Rows from block 12 of a small image classifier, named by matrix and row number. Rows with one number belong to one channel. Each number is 500 + 50 x the weight over its row's rms, rounded and kept within 0 to 999. All counts start at 0. Numbers have three digits each.
After each channel's rows are labels from the 100 images, of 14976, where the channel reaches its highest value: "top examples" is what is common among them. Only what is clearly more common there than usual is listed. The data: retinal OCT scans (Kermany 2017). In brackets: how many of the 100, against the usual share in percent.
# convs1: 3x3 conv (model.blocks.12.convs.1.weight, 144x144x3x3, each kernel summed), inputs 0-143
# convs2: expand pointwise conv (model.blocks.12.convs.2.weight, 576x144x1x1, transposed), outputs 0-115

convs1.113:559519552580521556545485543469443454509488505572415397547533435479442525530544544457520447539500516587483499476528549487515533552559487431509573480510515544493550506550607546562487454422537446402529540579432569537463563526546541589546547634534554428540552539479547462547530498550544542466561545544555491495566544494626548416547534555521539533527543540554511518508591483553476522561541503429531414555506577595487590467473524522509484
convs2.113:502498504432510541463536470516589462517520557397520530503520504598523478567467462487590483472419508490478443559555538494380467535456426545479536569466469385513562570440432465444457532512426509526464455490496501487530376416450497480497517435511444570512479492626471402443567494472471543509580539506459444491474378448448522506518457415510442544439464
top examples: finding: choroidal neovascularization (100 vs 29.4)

convs1.110:457501416506484522470490478477451488553560540445484451481492450453442552492510482542522514536396468355503542444530484494550398491503518427518511548482405559500483518492389483407528500442483452440431492508490492501537492578481488553484485382417490459489499419402502501491488500539549485491384504485518404537530487516421491455478481374514509444458437358489490508573432522484476500521490470481511456518454444374360493465428441562522504
convs2.110:541576510535439533543549480534506453388482575531584442518550595541546498540433597455525491517464466514532506510536563344505458578536483433383568446508483423516499578538503481437496525502482501498467497459511468460494428421511492528492485612453522551502556541493484514524461470500463476562541507444468500532553541329625526533598519630552427571439454
top examples: finding: diabetic macular edema (40 vs 11.7)

convs1.89:515551551546553564573519555510480487564522504477479445555564474513460559526563574524557521564491509493510543547545560502557440576573495456548588476465496575569566531578450558501531579482559442435436566580509571563549582534560566547561576435523566457564571512462575571570568541498473561577408556559530523556564582460471533482566567472517557447499441452570508556509446504550497570574559501514551523518527514470432518488455469519550515
convs2.89:521431529454488538448492425502537519491546528430472500539576501567530482561486426498494514451413543464523430585595457556418480489481424519485480573489467460544587525397429446513460567497446432509497449477470531464534455453423468487517485496495438559512454471580469394470543543484484550494587535500408445479561405516502592572509423423507423556478491
top examples: finding: choroidal neovascularization (100 vs 29.4)

convs1.100:424528558553501530507512521524504484575504521481486457522528453399464527530527527526534424552512538416516540461537511438530438530517500437540529391418431507591520544529428532492540567479526411438401521525509522512537531552521536514523539394507530464525523418404529475526528508490453510577365467518526430559535541452453533482521502491517517353416376385528519557510352520529476501527515504507513450537546448481408540482462417507549500
convs2.100:541439506437489506471505434492547547463562579468477466579555566517532451503496435468504453465455567457554433563567466571451474447450451506486501579532450449520607521445429428515452610513467445509533429519526560469517447460429477476533472512542437577510416461581462448445524535454458534446603543475445408453557415515538529571502404416507452513446542
top examples: finding: choroidal neovascularization (100 vs 29.4)

convs1.121:493505467564479446459530447525555451548531507512503498460450517394563465554437420540562475563494544381554565465484441415547470441438528547533438453467462532559447566427455451496510522563436546496449439424516411482585431558442437527448445460530442526434439389473432467455448495534467445553483465446536381548444444489469559429452437486551456454409409477450504538486462492448468434441453536486459436551523475497502482517501426520485517
convs2.121:532467511464558534545403494512442526472475544472476591570490605444541516492547504418438504497512496527479487469539558559487476470542457571588437467586517609519494392565503530528567570515486516534577517558588509414489485477477497522496508538542480528521563510407534484554576501515533550524499476591460480460541474541520532542520521494458506395512484
top examples: finding: choroidal neovascularization (67 vs 29.4)

convs1.143:524551564538537570552512553500464509548535505515471452559559470498462571535563570516541548558537532481502554549539564496552464563570513459566587452446488576556568543573488560519527558508562466446446563579511578563547580552567566509566575464552566450566576504451580566566561531525518562569410575559520505556565573474491537469563558474538553449481454432570520563549442528559498581560557511528561501526550529498446543463486468539564513
convs2.143:546456539457503566445507420514522503500590536426497504548553521562564475579472442498556502457413557462519453560597471577436485498494413530458517564497463459543592552418425450515474557503444465518486454486482530479555443436436508477529454497499448562537441468535464424492552599504474543494581541494395447455535436516532582558509447444515426558478498
top examples: finding: choroidal neovascularization (100 vs 29.4)

convs1.77:516446460516469534470510481479543325474486474550465444466477448527430492491517491512464530498425490499521503457535479439531423490469481367474500604358582489463489489490503478571451438413477489555392488499544511470512518454459484508475475531602484564482488516439487482484481461476558468464469476458513543474496465481500505429476502471478488506432569484478409474563397423473387465478470492428434587499404451545436474504323496504424541
convs2.77:502500474479614518415507472367517645596516470485447393471521371471433470531595515440510387481480473442549521491524366499512451413453511467480471534365463527548482494484495452503438471396441501378385441554371577510505504515494484390453489498369472467479414452504405491439452466369492508412483493430476490442510509448447533486385517507449454497442624
top examples: finding: choroidal neovascularization (95 vs 29.4)

convs1.24:516499447550487435435497456483505453512506482484538485447452478434481481517440428516525424527473502429516521477493447443518363436434499452465428469466462507504435505435493453500520487466444543510501450430369426453526421486432447539438442459508439513447441412455430485437441495538526424484480468452548426490433446521407484474433431421548450460472416408440479498541424499442441391439456519448467462547476373517462501534440414533499505
convs2.24:481551486461471515573580428502522556512512520526574453540552522548472503518493557518465507527395479509483531573535549424534504485474427484431495413555477547490448539534466503511568596503501514575432497460562503485471432441499552428492534599400531530462646478539453549506451587527507490505592510424450495507526587380491540520626513520597431523490487
top examples: finding: diabetic macular edema (38 vs 11.7)

convs1.27:553483458513464430443478447460474524509494478535597433460445472446458468541435440544492448470497510473463483510518456448482396434445498463475434495476430488482425474429514440523561507485453459447474450416321426469498416438431440506451426509499434474440447431465436516435450487490534437492408451462533468484429445485394443552442441420472441440456427410455536483546443500453439421429456494459477445502527487536442483483434456513505481
convs2.27:540607526507540492583599484565588557455494523581478469587553555492437482525500551493504465512457411577628564624557523409570537492493508461426490459487517437531525524482402541530464615584415430498416511467557547437493495525521452417448567614450483544477550499664445517498502509499516505445528571407517463483490576355499449570596508567569429478456547
top examples: finding: normal (93 vs 51.6)

convs1.109:434495489464463484443431460577531520564510553473500573452476537422592484480472456529525468516534547365549519485524460413512639443450510606506458545498452513472445520461468454476513496595476478471443459446459429500516428523463473447475468458464454556482465405516458558465465475497497454486390486466464469495472477418581472422455436505477467423393428414470455497504440469455605462473472522592490523469490435464432406499580405504494516
convs2.109:435482477481524580485463509522603420486506607477529474482487543494575599548435498491566552490562557522484452496505513517476529510575523545578584556514438515478575465533572478426481399538549495450490514510485402501547476461469569546536456508519543525498517497445538490466457428508514411566507465550494535526524552515553561526473507518521541482545496
top examples: finding: choroidal neovascularization (85 vs 29.4)

convs1.9:509550584503571575577512573525473496539472499509497476560577492544483553517580584491526563537521504528507519578548567542528470576575506473524586471502519547534585511578491567540523522500574453480461578585517572568516577506584576483575583453560570476567580553481582580577577551469443579544448578571489566519574588484485508515572563480491566477535478473575503530475491509563516583572574496542566551501514548495490523470502518486560513
convs2.9:529416516439509547460493421476532503499543553420493485519562518559537464563484416487538492448393539482514444561610471573431501490478411516470499564494467449538534503410392424511458513495418469504482428502499522454549416429423506488525449501524445548515441486547459368473549538495470549479553539496360411439550438502497562589510428430475430561454487
top examples: finding: choroidal neovascularization (100 vs 29.4)

convs1.52:480517387509469464489393472582654490508600521517559567481494477591570525529475482464547514548503570559563569528531479566558476488474558557544465598563587551489471507469541476521468488517495457512543467467475470476541476478487460473467474514499478608486475530550481579460479422518575487480496538469540573557458474577372506461478485374501471454574469443470476531592529564478487513464478578583486586538512567532521426588527454588483474
convs2.52:485455452425435531449407438459486430470483494548394434504487481456506396486462462456560478412482498466484462448524439516470459439448514457553502523483477473508475472468501471466375464464434496473383385525417516385513474499444478502491458487452481440467447498480413470461429506456427533487456480483473483421525416477447508477393450432443522536451446
top examples: finding: choroidal neovascularization (100 vs 29.4)

convs1.47:483502445530466521488442465560607388500514520496485488461472411572476525509463482474525515561393496527555536520528515528554390475478541423507463621457624520467484549478472454542427436462483495552432465477573514450460482491460470440457467478589468577486475564455476559468466408507560474451509490454503569516474451508413518453472507441506477510502519500453407518590482464460405465451458557483468607527406476551440452519365482566413531
convs2.47:482493448462530491420499474414517556615484463511394424430496393449406504511566507487502408463488490448520524450511392511548471400436538445526454539390468554543459465498490469493474453380451503381442459613390538493487528533493499388467462508417506434453454443472448516490457460446509480425440450443488521420486507462450506469370523491387488497483551
top examples: finding: choroidal neovascularization (99 vs 29.4)

convs1.96:525543544524544577574508573497516472495480513537484471563566491529502530474578579485507515506492479578495524552556547506516492583577531468503585475521577533558574502578589562586510513479567505464513565590486571582518581545572568551566582624552571509568579567523573533578568526501493569546538557558554552548585569522529532470568570499521558510525526542579483516478552484555443555570565512448553502515474499578527518507427546488565490
convs2.96:502465477435503508406506421483639478492496558412493480504503501563523461541491424477557447459369516475459447519563495520413464505459413512472509569494455423516539528373415413487441502515424507482488419488457511451515410415416480473499498451505444536484430502585430389469508501496479527483583558497421427462519395442478528492489439437458466573455485
top examples: finding: choroidal neovascularization (100 vs 29.4)