A small image classifier, trained from scratch.
Model: 7.1M parameters, arch resnet_bottleneck, depths [3, 4, 7, 3].
Rows from block 11 of a small image classifier, named by matrix and row number. Rows with one number belong to one channel. Each number is 500 + 25 x the weight over its row's rms, rounded and kept within 0 to 999. All counts start at 0. Numbers have three digits each. After the name is the row's rms in percent of the matrix's.
After each channel's rows are labels from the 100 images, of 14976, where the channel reaches its highest value: "top examples" is what is common among them; "place" is the part of the image that holds the peak. Only what is clearly more common there than usual is listed. The data: retinal OCT scans (Kermany 2017).
# convs1: 3x3 conv (model.blocks.11.convs.1.weight, 144x144x3x3, each kernel summed), inputs 0-71
# convs2: expand pointwise conv (model.blocks.11.convs.2.weight, 576x144x1x1, transposed), outputs 0-63

convs1.72 104:496537519470510482520503511529517520494527499491473538517513489500526502514514470449510469511491496539564503530520521492511445535517520503502490511524526482520494513523500507513537427517548435482514521475476505542442
convs2.72 118:475465498473493480499474472528468511499463520474489516459482523485511550539531477467502494477473502489494531499482475468450501481485491486513513455496505482531483495512503493523465421514470487
top examples: finding: normal
place: top centre; centre

convs1.47 115:469506489486497529461491514471489483479476444497502501480437454493495457485501525506476549475485517476503472526496450485483464499465496490480442484459509482527492465483495449464474506486479512478498489476480464496500
convs2.47 095:490531516476502538505557480519525494501504519518510511512511517534524527502497550526530467501463526535468497509515534498556481547531480529526513516527513528514537505509489485521520564512537485
top examples: finding: diabetic macular edema
place: top centre

convs1.34 089:540518493471525499483515532493498490515481489509505526510475428473485532547521494522509560518487467508511549545487488480519528509558501481482482497516533478540483501475509490560495475509555470479489501486423490527462
convs2.34 115:511545481501516503480517507514501519513491540460495515478467515515574526540529537506539500471513488466474468483503492500518522521499504518485508481495508482502493495474435540537475511534496515
top examples: finding: normal
place: middle left; top left

convs1.75 126:428508482523482520474474542484482474515458515482495514504509516447486499483487500518493500476515508493465424514433511487479524516436472514460516487509491495502503483411515500424469519495472518511487479510521496518537
convs2.75 098:526437524495490512518461481463494498531509478510500460507512492476468515483494493549487506504506570534506505475475496535528507454544514511496484504575529574487526454504510465510518484473541492
top examples: finding: choroidal neovascularization
place: middle left

convs1.133 091:488527502470505483500521500521492504486547503482515533526498494508518530520507500442507487508501481520539502510539508497508438536511524501507502525517525523520505515561477502516516415519541425505503500479494501535428
convs2.133 107:478481504483513509499504485516444528521482513471506512477477521502518531548539494477527510474483487489500510506492487448471475503478490495527530489471492497528500511522510484527496460517490478
top examples: finding: normal
place: centre

convs1.140 112:470477485501484509467527475487487483486508455478497497465472425475478498465485512502453496476513509475503462470483469483476487485476497503500441470482486490483490476516489430459475499480470503507477483496419450477521
convs2.140 093:478501546498505511505513532506507498507469547470476503538520527484528486485512514494520521508511521524462497542513514545503457508485479539561564510544493508483534497487510459509536524499527531
top examples: finding: diabetic macular edema
place: middle left

convs1.16 121:499540511496485494505496436503490476502510536496528566512484554476476523500491467516525498490513456492521495458507538485518517547489506495484532509535450525476493531505480534492506527528491518502500476506566523548520
convs2.16 110:507495543530459475513515502538516493498477494494464495513494522464491526476478510539525529471532493522519470470543490488506499473543526467522491500531498463485479468518494504497473506487517496
top examples: finding: normal
place: centre

convs1.138 086:484515480479489494448481515462478483477499465496509528489451480480503453476485507508482529477459508459526490463493466475501466521486486467475457479463439500481473484505467474484470490478481493509481479451505484516503
convs2.138 090:486510507493470534522531459537533505474484529512517529520479497518524525514495560527489473486457514511468485498522533468536477545496497512518529485496520515496523497531489497505500521514487448
top examples: finding: diabetic macular edema
place: top centre

convs1.56 079:484558489489529468499502486496472510505522516475473556544510511475495503507522471486521448518494498498537493477502523488515502553501518491519508507535473508496479530516438487501490487517525474488476501488529533558505
convs2.56 087:486472484504472507479521468530525539492440525480462546500470493477562524495512522498505508454470498515442466496545501490492473507516480514521514487480523512499506474488500495490453461521455455
top examples: finding: normal
place: top centre; centre

convs1.78 064:541519508472516506462521513510514501500467512525485520513485497452463538534503484497513541523480473480477557475443506492515514509560509478495512508522467466537482518450536525573507513513551515467470501464514513526496
convs2.78 094:522533488485489487450520495513492504518506529461502528479468520491552523531526510507552505465495493489491456481510473499510525518496492518501491475480518496483481482446439517515493503516505512
top examples: finding: normal
place: top left; middle left

convs1.59 132:522540539514513507531461481516546522513509497506505540522506501529500476518526483525513548506525495542552537561545515526514488537526504528518499508530546487523528512510506500544532499520535505504536527521493494542497
convs2.59 125:500490497477436487467469434495531525493499494518472493497498519501492503504524467498517471498463488462490503449496483461492482484491459478495453477520471490497454502471496516505487508534452468
top examples: finding: diabetic macular edema
place: centre

convs1.120 087:483486493493504493508491494489499504503485553524512502477535545480427516481482493529514527484505503512475497464478553494519480490477480501520553487534441485500494530466482534466505513495484515503496516437557509491482
convs2.120 110:493537535512469526524497512544549489524496525489467537531491530506526529484515498563533526487521502491507494498512498520465557486518493504556526528510545447483514503521499502496502523524502530
top examples: finding: choroidal neovascularization
place: centre; middle left

convs1.45 106:466482484500479491442490521477476462482473477459488485497476503498474498490486492493487477477494490454426466485473448501479492487476474493473499481445480524475518470438478486474468483478478485519479469483523507494501
convs2.45 091:544473496520510503510443487457504514500463437516477486493511459477480499469504482528502469482515511517500475483516506514538504458520514508501475504504519549467514455510505465491491480447528493
top examples: finding: diabetic macular edema
place: bottom right

convs1.121 097:529544504478529501479489497506511506501486472506519556515455463476504526526524484483507544512493480501530546523500485481527495547544521500478478513522514465518494508478478510553507488529556488497493513484466494563485
convs2.121 097:487513478485494502457508486501497534508474516508477523482458524485543520548548512505536490461488458451452481464507447473513513517470447496524501470453498499511497483503501521531471520532489504
top examples: finding: normal
place: middle right

convs1.46 112:485502457499483523482507508472450460522450526497497501506506526433458523499474509521510538480476477497467490496437514475493523503484488484474526499485500474487498505444443520481462527500495524478429468477536514508535
convs2.46 083:530469524497497489516484470502530516541498501519474500542507511493487525481492505561489478478473517549489506464487513533528533485540505495491515477550547538503492475506497538495489500467524502
top examples: finding: choroidal neovascularization
place: middle left

convs1.8 077:472510509499518512512498534487487492532522538509467533482515548464503523478510525517507537502491503504511479520519516489511517512479497503530555489498498494530495515547506538459494520495470501465492490493557499502568
convs2.8 101:494506509519494510521517501525524477483492538496494508515504550518505501475474523491530510518519510493499486492536560487463511455542499492538554501541528443465496504540486512492495514516500548
top examples: finding: normal
place: centre

convs1.43 066:511525443507496530461516548469444521500498485501481528526513471483479508512501534486502535490505540506500519521463480516507500533508508501515481518504533516525515469500484489531469503503519524477442509529466491533537
convs2.43 097:508495465443502489463479485477492495480479523466477475488473494436528512529496491485489489472478461478474480478514450504499531517466468482525484474477494479491473465455480517490498514475495506
top examples: finding: normal
place: middle left; top left

convs1.10 082:473444500478517481513508457487496510484491465480510455480497491450459495479525492484477490496475499485461472477456470494508482445476481485490482472454476499459486499465501500469496488456491480532470505469494490444468
convs2.10 098:514502491502508500516465500513530519489501492492437509500497473463501530465519489468497508461523532526513485473539503516513505492495512517530502511496517510483490451505496440469479470485499511
top examples: finding: diabetic macular edema
place: middle right; bottom right

convs1.27 109:515563511478518491500463517500516514495514514490513572507499493526522505502526495462506517511500511541568533550526518504509492560512502493535504494533534501503496512531541495538503475526518473506540511503493508571495
convs2.27 115:501502483445441486452482465504521519510466505492462544484469528467511507509509476479523495484475472498466485418505471469489488492488455467517465461497466474510454476485502522483460504535465484
top examples: finding: normal
place: centre

convs1.89 079:517521482492511515492507553502491519523473537522494521524522528475481551528501506510520514515490515508505526529453535488511541508521520486498539518532507498551502533454525553536494523525536526479473504497542514519514
convs2.89 091:545527495476479495458502496494513500524504541468491500499457512487526535526508513509532498469474492507494482484513461504506519525508489523493486483490496480486473484451434529513488493506508524
top examples: finding: normal
place: middle left

convs1.110 070:546517500499505505471530499497519492510467504529504523503486465470425533531496490548507577514484484482482551490459510484509525508540505485495480509525490467548507516445527503552513517513536520470477496478468492525509
convs2.110 092:520537476497486495469521503518496500501516537458486515488458523501569520530524514523539503472508497480486458471503472494516536515499499521487485486488524484480479480449433537526497507517501517
top examples: finding: normal
place: top left; middle left

convs1.65 070:491539487468508486479467481464477477496515467474495537510457482456514478494498498495495528477440501483532490494495475464522471535494506459478474491487462517493474494499457483490463488500496483513480472482512492540506
convs2.65 084:474488486475435498494504470520541515500452534504497525498451513508535536511511527519499476473488496478448458477495515470512492517483455506538514504486499490489499478516522518530479500536468467
top examples: finding: diabetic macular edema
place: top right

convs1.82 076:508532494486539480470552475509484498520498480487517541494465439479484567509529491481483525487542510456477518500524483505517463525514505515501473504530514540538500532529473476528505444524523450519480510487458479531481
convs2.82 108:498526479489524513478544530505488547511477508481525518490499533511528506545541521481536519460500462504483466509522486466510480546479480505525528476510487481520527494483493510495510524524499493
top examples: finding: normal
place: middle left

convs1.70 113:512569518481506505495488494501524500500509511503530584518474483533517525510514505483520521514510495519562524533531517503508512566501521495523501504534513510513504522536548499523502485537511477515540504493488515577490
convs2.70 119:500496492483437472470487476520516513510480497501458533476468514459512503493507478491525491481491496484478486443496476457486476485489470449523449466488457466511452470490499519486466496522482479
top examples: finding: normal
place: centre

convs1.11 087:528569505465518494486477494500510479484505518490524585528477492489508521516518489472512506503487483526559544530496521470514504564532515479526512515528501501495472529529504485552496478529520471514514486473493498581493
convs2.11 106:489492494476453465455498457502513506507439497507478541476439507435535502501505507505514508471485464500436475447486474459497480489473454456520469456467458492502466467499515503499461519527486486
top examples: finding: normal
place: centre; top centre

convs1.109 078:509497478526515506482514491499480500511547477500512491486483464496476502505497539501501489500516548468467506456474469502512487510523522517554477505487496552502507484575482482508483505500523530543472501511460489496522
convs2.109 081:493472503451501542483457496494454482480469528474485476514490525470502511503490493503455511507513518496470479478495492579501498525482487526583509512515471546469514474515537513486513496494522510
top examples: finding: choroidal neovascularization
place: bottom centre

convs1.35 102:475490506467527481525477525509504526464503464478482496485484493492532450458535498430461445518460528497502464499468491502473436486474478475514491473496493494498475471493538495471516459486494462501495522477506526492456
convs2.35 107:471507472473485453507488451560498495481507490457460521490471507456489506481465496478477462456467518494530518482472487491439495447458528471471485494503503467522496442503480488468465493501489491
top examples: finding: diabetic macular edema
place: bottom centre

convs1.100 083:519530499500501529481509434509486494503492535529553536514493522472467514512517481519514536512529475499517519455495543476513494526495518524457517528537466483506481533498447508506512519511512524504479494469528508537520
convs2.100 087:483470504509506444499486528517459532486458521481452484467462512427524536493515512543504553452514480513504503513511474497511467492537519483496503469521502477514502469494494488500473488506493458
top examples: finding: normal
place: top centre; centre

convs1.53 104:444511495506486494501506513497479465511454533473479502513509536453483529501479490504518501483514495488455439472447524469474518503439484506477530507527472474493479517429497514436475515502488505500474469474547514514528
convs2.53 102:526471520485487494513503522489492477500488499515506467551516516486483576501489484545493526515517531581483507501484503545516557504533504527494494509551559533464525475500500514489523480476516506
top examples: finding: choroidal neovascularization
place: middle left

convs1.44 108:450494469543499507505470520471470488538464520486515490510512524441498514504500505523507513484521513491460449482407516513505527496461494522471528496508480499473530500440467502449471535503495526531447494524536500496539
convs2.44 086:521460510470511481508506504495504485536484495519510470521507519496497522512480499539499489511494517578467526481474507546498531502509498526523507537542534556454510464469481517543525480478516513
top examples: finding: choroidal neovascularization
place: middle left

convs1.42 093:521528516452497460539487541516512502471506493495483539525508493504539474510509465427499431513457502516521530520493510488477460526529498467503512505522516489516477496508547517541515443509547463488515496477499538542464
convs2.42 109:461488479463491471500481449540494505501484503455470543467445520500502511531506459468523486469451503472507524494469460466442483473470510477487486474500513464531494480489478504515464463512455469
top examples: finding: normal
place: centre; top centre

convs1.132 120:529536532512542504532480502520537530522500508502503540528507487510497515530538483507514537522513508540554539557521513517524513538537509518511498501529530495516519528493495511555532496520545494509527533520474497549517
convs2.132 107:508499480474453479426480480482522500499477514488456502495476526497516517531509509493518475487485480467462485429503470496492499508480447471495482487507486472499469494459476518509478504544464487
top examples: finding: normal
place: centre

convs1.60 140:523538536515523510523467495512544527512505502504496542526508501527493487526531493517516545513514504547556541559545513523523494537538509519509501511525538490520525516500504508549529493519542500501536529515485496544503
convs2.60 125:505484492468464489464458431479525527501500499507477498496488519500504507520523483492533473493456486455482496447498482474502486494486442479487462459516484489496453495466483515508481508540451476
top examples: finding: normal
place: centre

convs1.86 078:475493483488469498499486465450475475493499464492490519469472458478493476483480492514477507460454484487508476456476479471492479505488499469497445508487469503466481486499477470474453493506496492494480469498456432493528
convs2.86 083:470487539488486494546529513523506479471478559492469509518492509486510533499517511513498537474512532521506492527515494499534404563493502511536553507536482520486534476531485513535494508526470472
top examples: finding: diabetic macular edema
place: middle left

convs1.50 092:543528506491546516485485530507505527523487509493498544516493455471509533528547505495509540523509498524527546541486508495526523524549507515511495495524532471531479524488486490560512499506550488479488532503445493547491
convs2.50 109:497499465472494503430504497498514498512472518469482528480451517483574520529520512504530497459501479471450478466509436494498514527482464496502498468493503485506484480461477531511471504539497516
top examples: finding: normal
place: centre

convs1.55 074:477465506513521534476521470490498475532486480482477469483480461443451505477519538528483557480513487483490482536496456481509524466473488513515474483456535475496483509493452464469490532474470529465474490492460473462566
convs2.55 078:478519507496515517499471475497542494493487497504510516538527513520504483469493525465495477521485532482446493494514548508515513454527473525512511526535536496479496512512491500508534519479530518
top examples: finding: diabetic macular edema
place: top right

convs1.33 082:509498523468523486510522503517514504505496555512496513502548539443484535520507513506533526511501476488474514462458542475518507505507503484525552492512469468504471539491503535507503524498525511522477499434545509507521
convs2.33 104:487565510514471504505479504533555494514479534502506526536494524508501513503515488515495503509508492507460445511545504518469550496521473515555529507494570478452517503527497533492491492514497573
top examples: finding: choroidal neovascularization
place: middle left

convs1.102 081:549530518463521514485512536513515505478477516499478537516513463477515512529519496461495552532486487521513550523488514493509502525554503476513500493527509456525469523474543489574505477510546482472511513456458486549487
convs2.102 110:499510468464512497443501480499515499517479513458485532468456513496570506532522516502544487461498466492471479486507460498509508519491473503484485461497516474499477464456457532498481518529486509
top examples: finding: normal
place: middle left

convs1.84 102:537468481487485496509541506474475461509461530509505461495525530467464532496482477510510549478469486498457536468485516479512482459509484476493526494498468475501500537460444520518485499483493505489452466468526501466517
convs2.84 081:509515528520512466532518494501549520488506488528479490524499511517495509464487546530479506480473479522504492468481530481525516482564507468474498474534555470504509505508479505494484537473497516
top examples: finding: choroidal neovascularization
place: middle left

convs1.98 076:498546522486503503469519523514518472476468538495514552460481477497480516457498461481492519490543496464463505477510537478494471543495481516483509469537474503502462523474507475512505514505461520489526476436499495557502
convs2.98 105:471491509498466510486494507520501508520484500483484546482434526464520515512505495506575543473512462476471495487476458509482491508477493480517491538491516457504488469492516497494491513530515503
top examples: finding: normal
place: centre; middle right

convs1.32 092:479504481528497515456461487477488510519482444505506505490440453489488469491500508533482516485493499463509484466483449509530506506482513510486435498464464486478517483483455470471493542490496544502482512503474462503547
convs2.32 087:475529511465480526520552495530531504516493559522498530492500539531524551514510544498489485492469534498458494507514515489535480570506479531531544516534491532495526477506476511537470529506474495
top examples: finding: diabetic macular edema
place: top right

convs1.81 081:485516482477526520436520516501478514490528488475524536512450504484485517510530536462522518517493553499527513507504476484516467521507521488549506518482505546496487513570487510526497461496533455518480513496515510529471
convs2.81 093:489497475469511497487489483497473508487485529480483503485461520477548528531527521471552512479504471484473480500518475485510494523468480499515519458486487489506474489521508519505494506516469480
top examples: finding: normal
place: middle left; top left

convs1.39 135:523559526507512496507488498513522511509500515501502560525512503529525507520522482480521512523516509533555536533540523522507476553535509508493508514535523515529528524511522500551521466530523474500531511517497525564483
convs2.39 119:490489503501479486480477461524516526498505497506468511489482522500500519517519478500531493497458492469499513470497492457469481490502478460497456430522493472513439493486493518492474500525456445
top examples: finding: normal
place: centre; top centre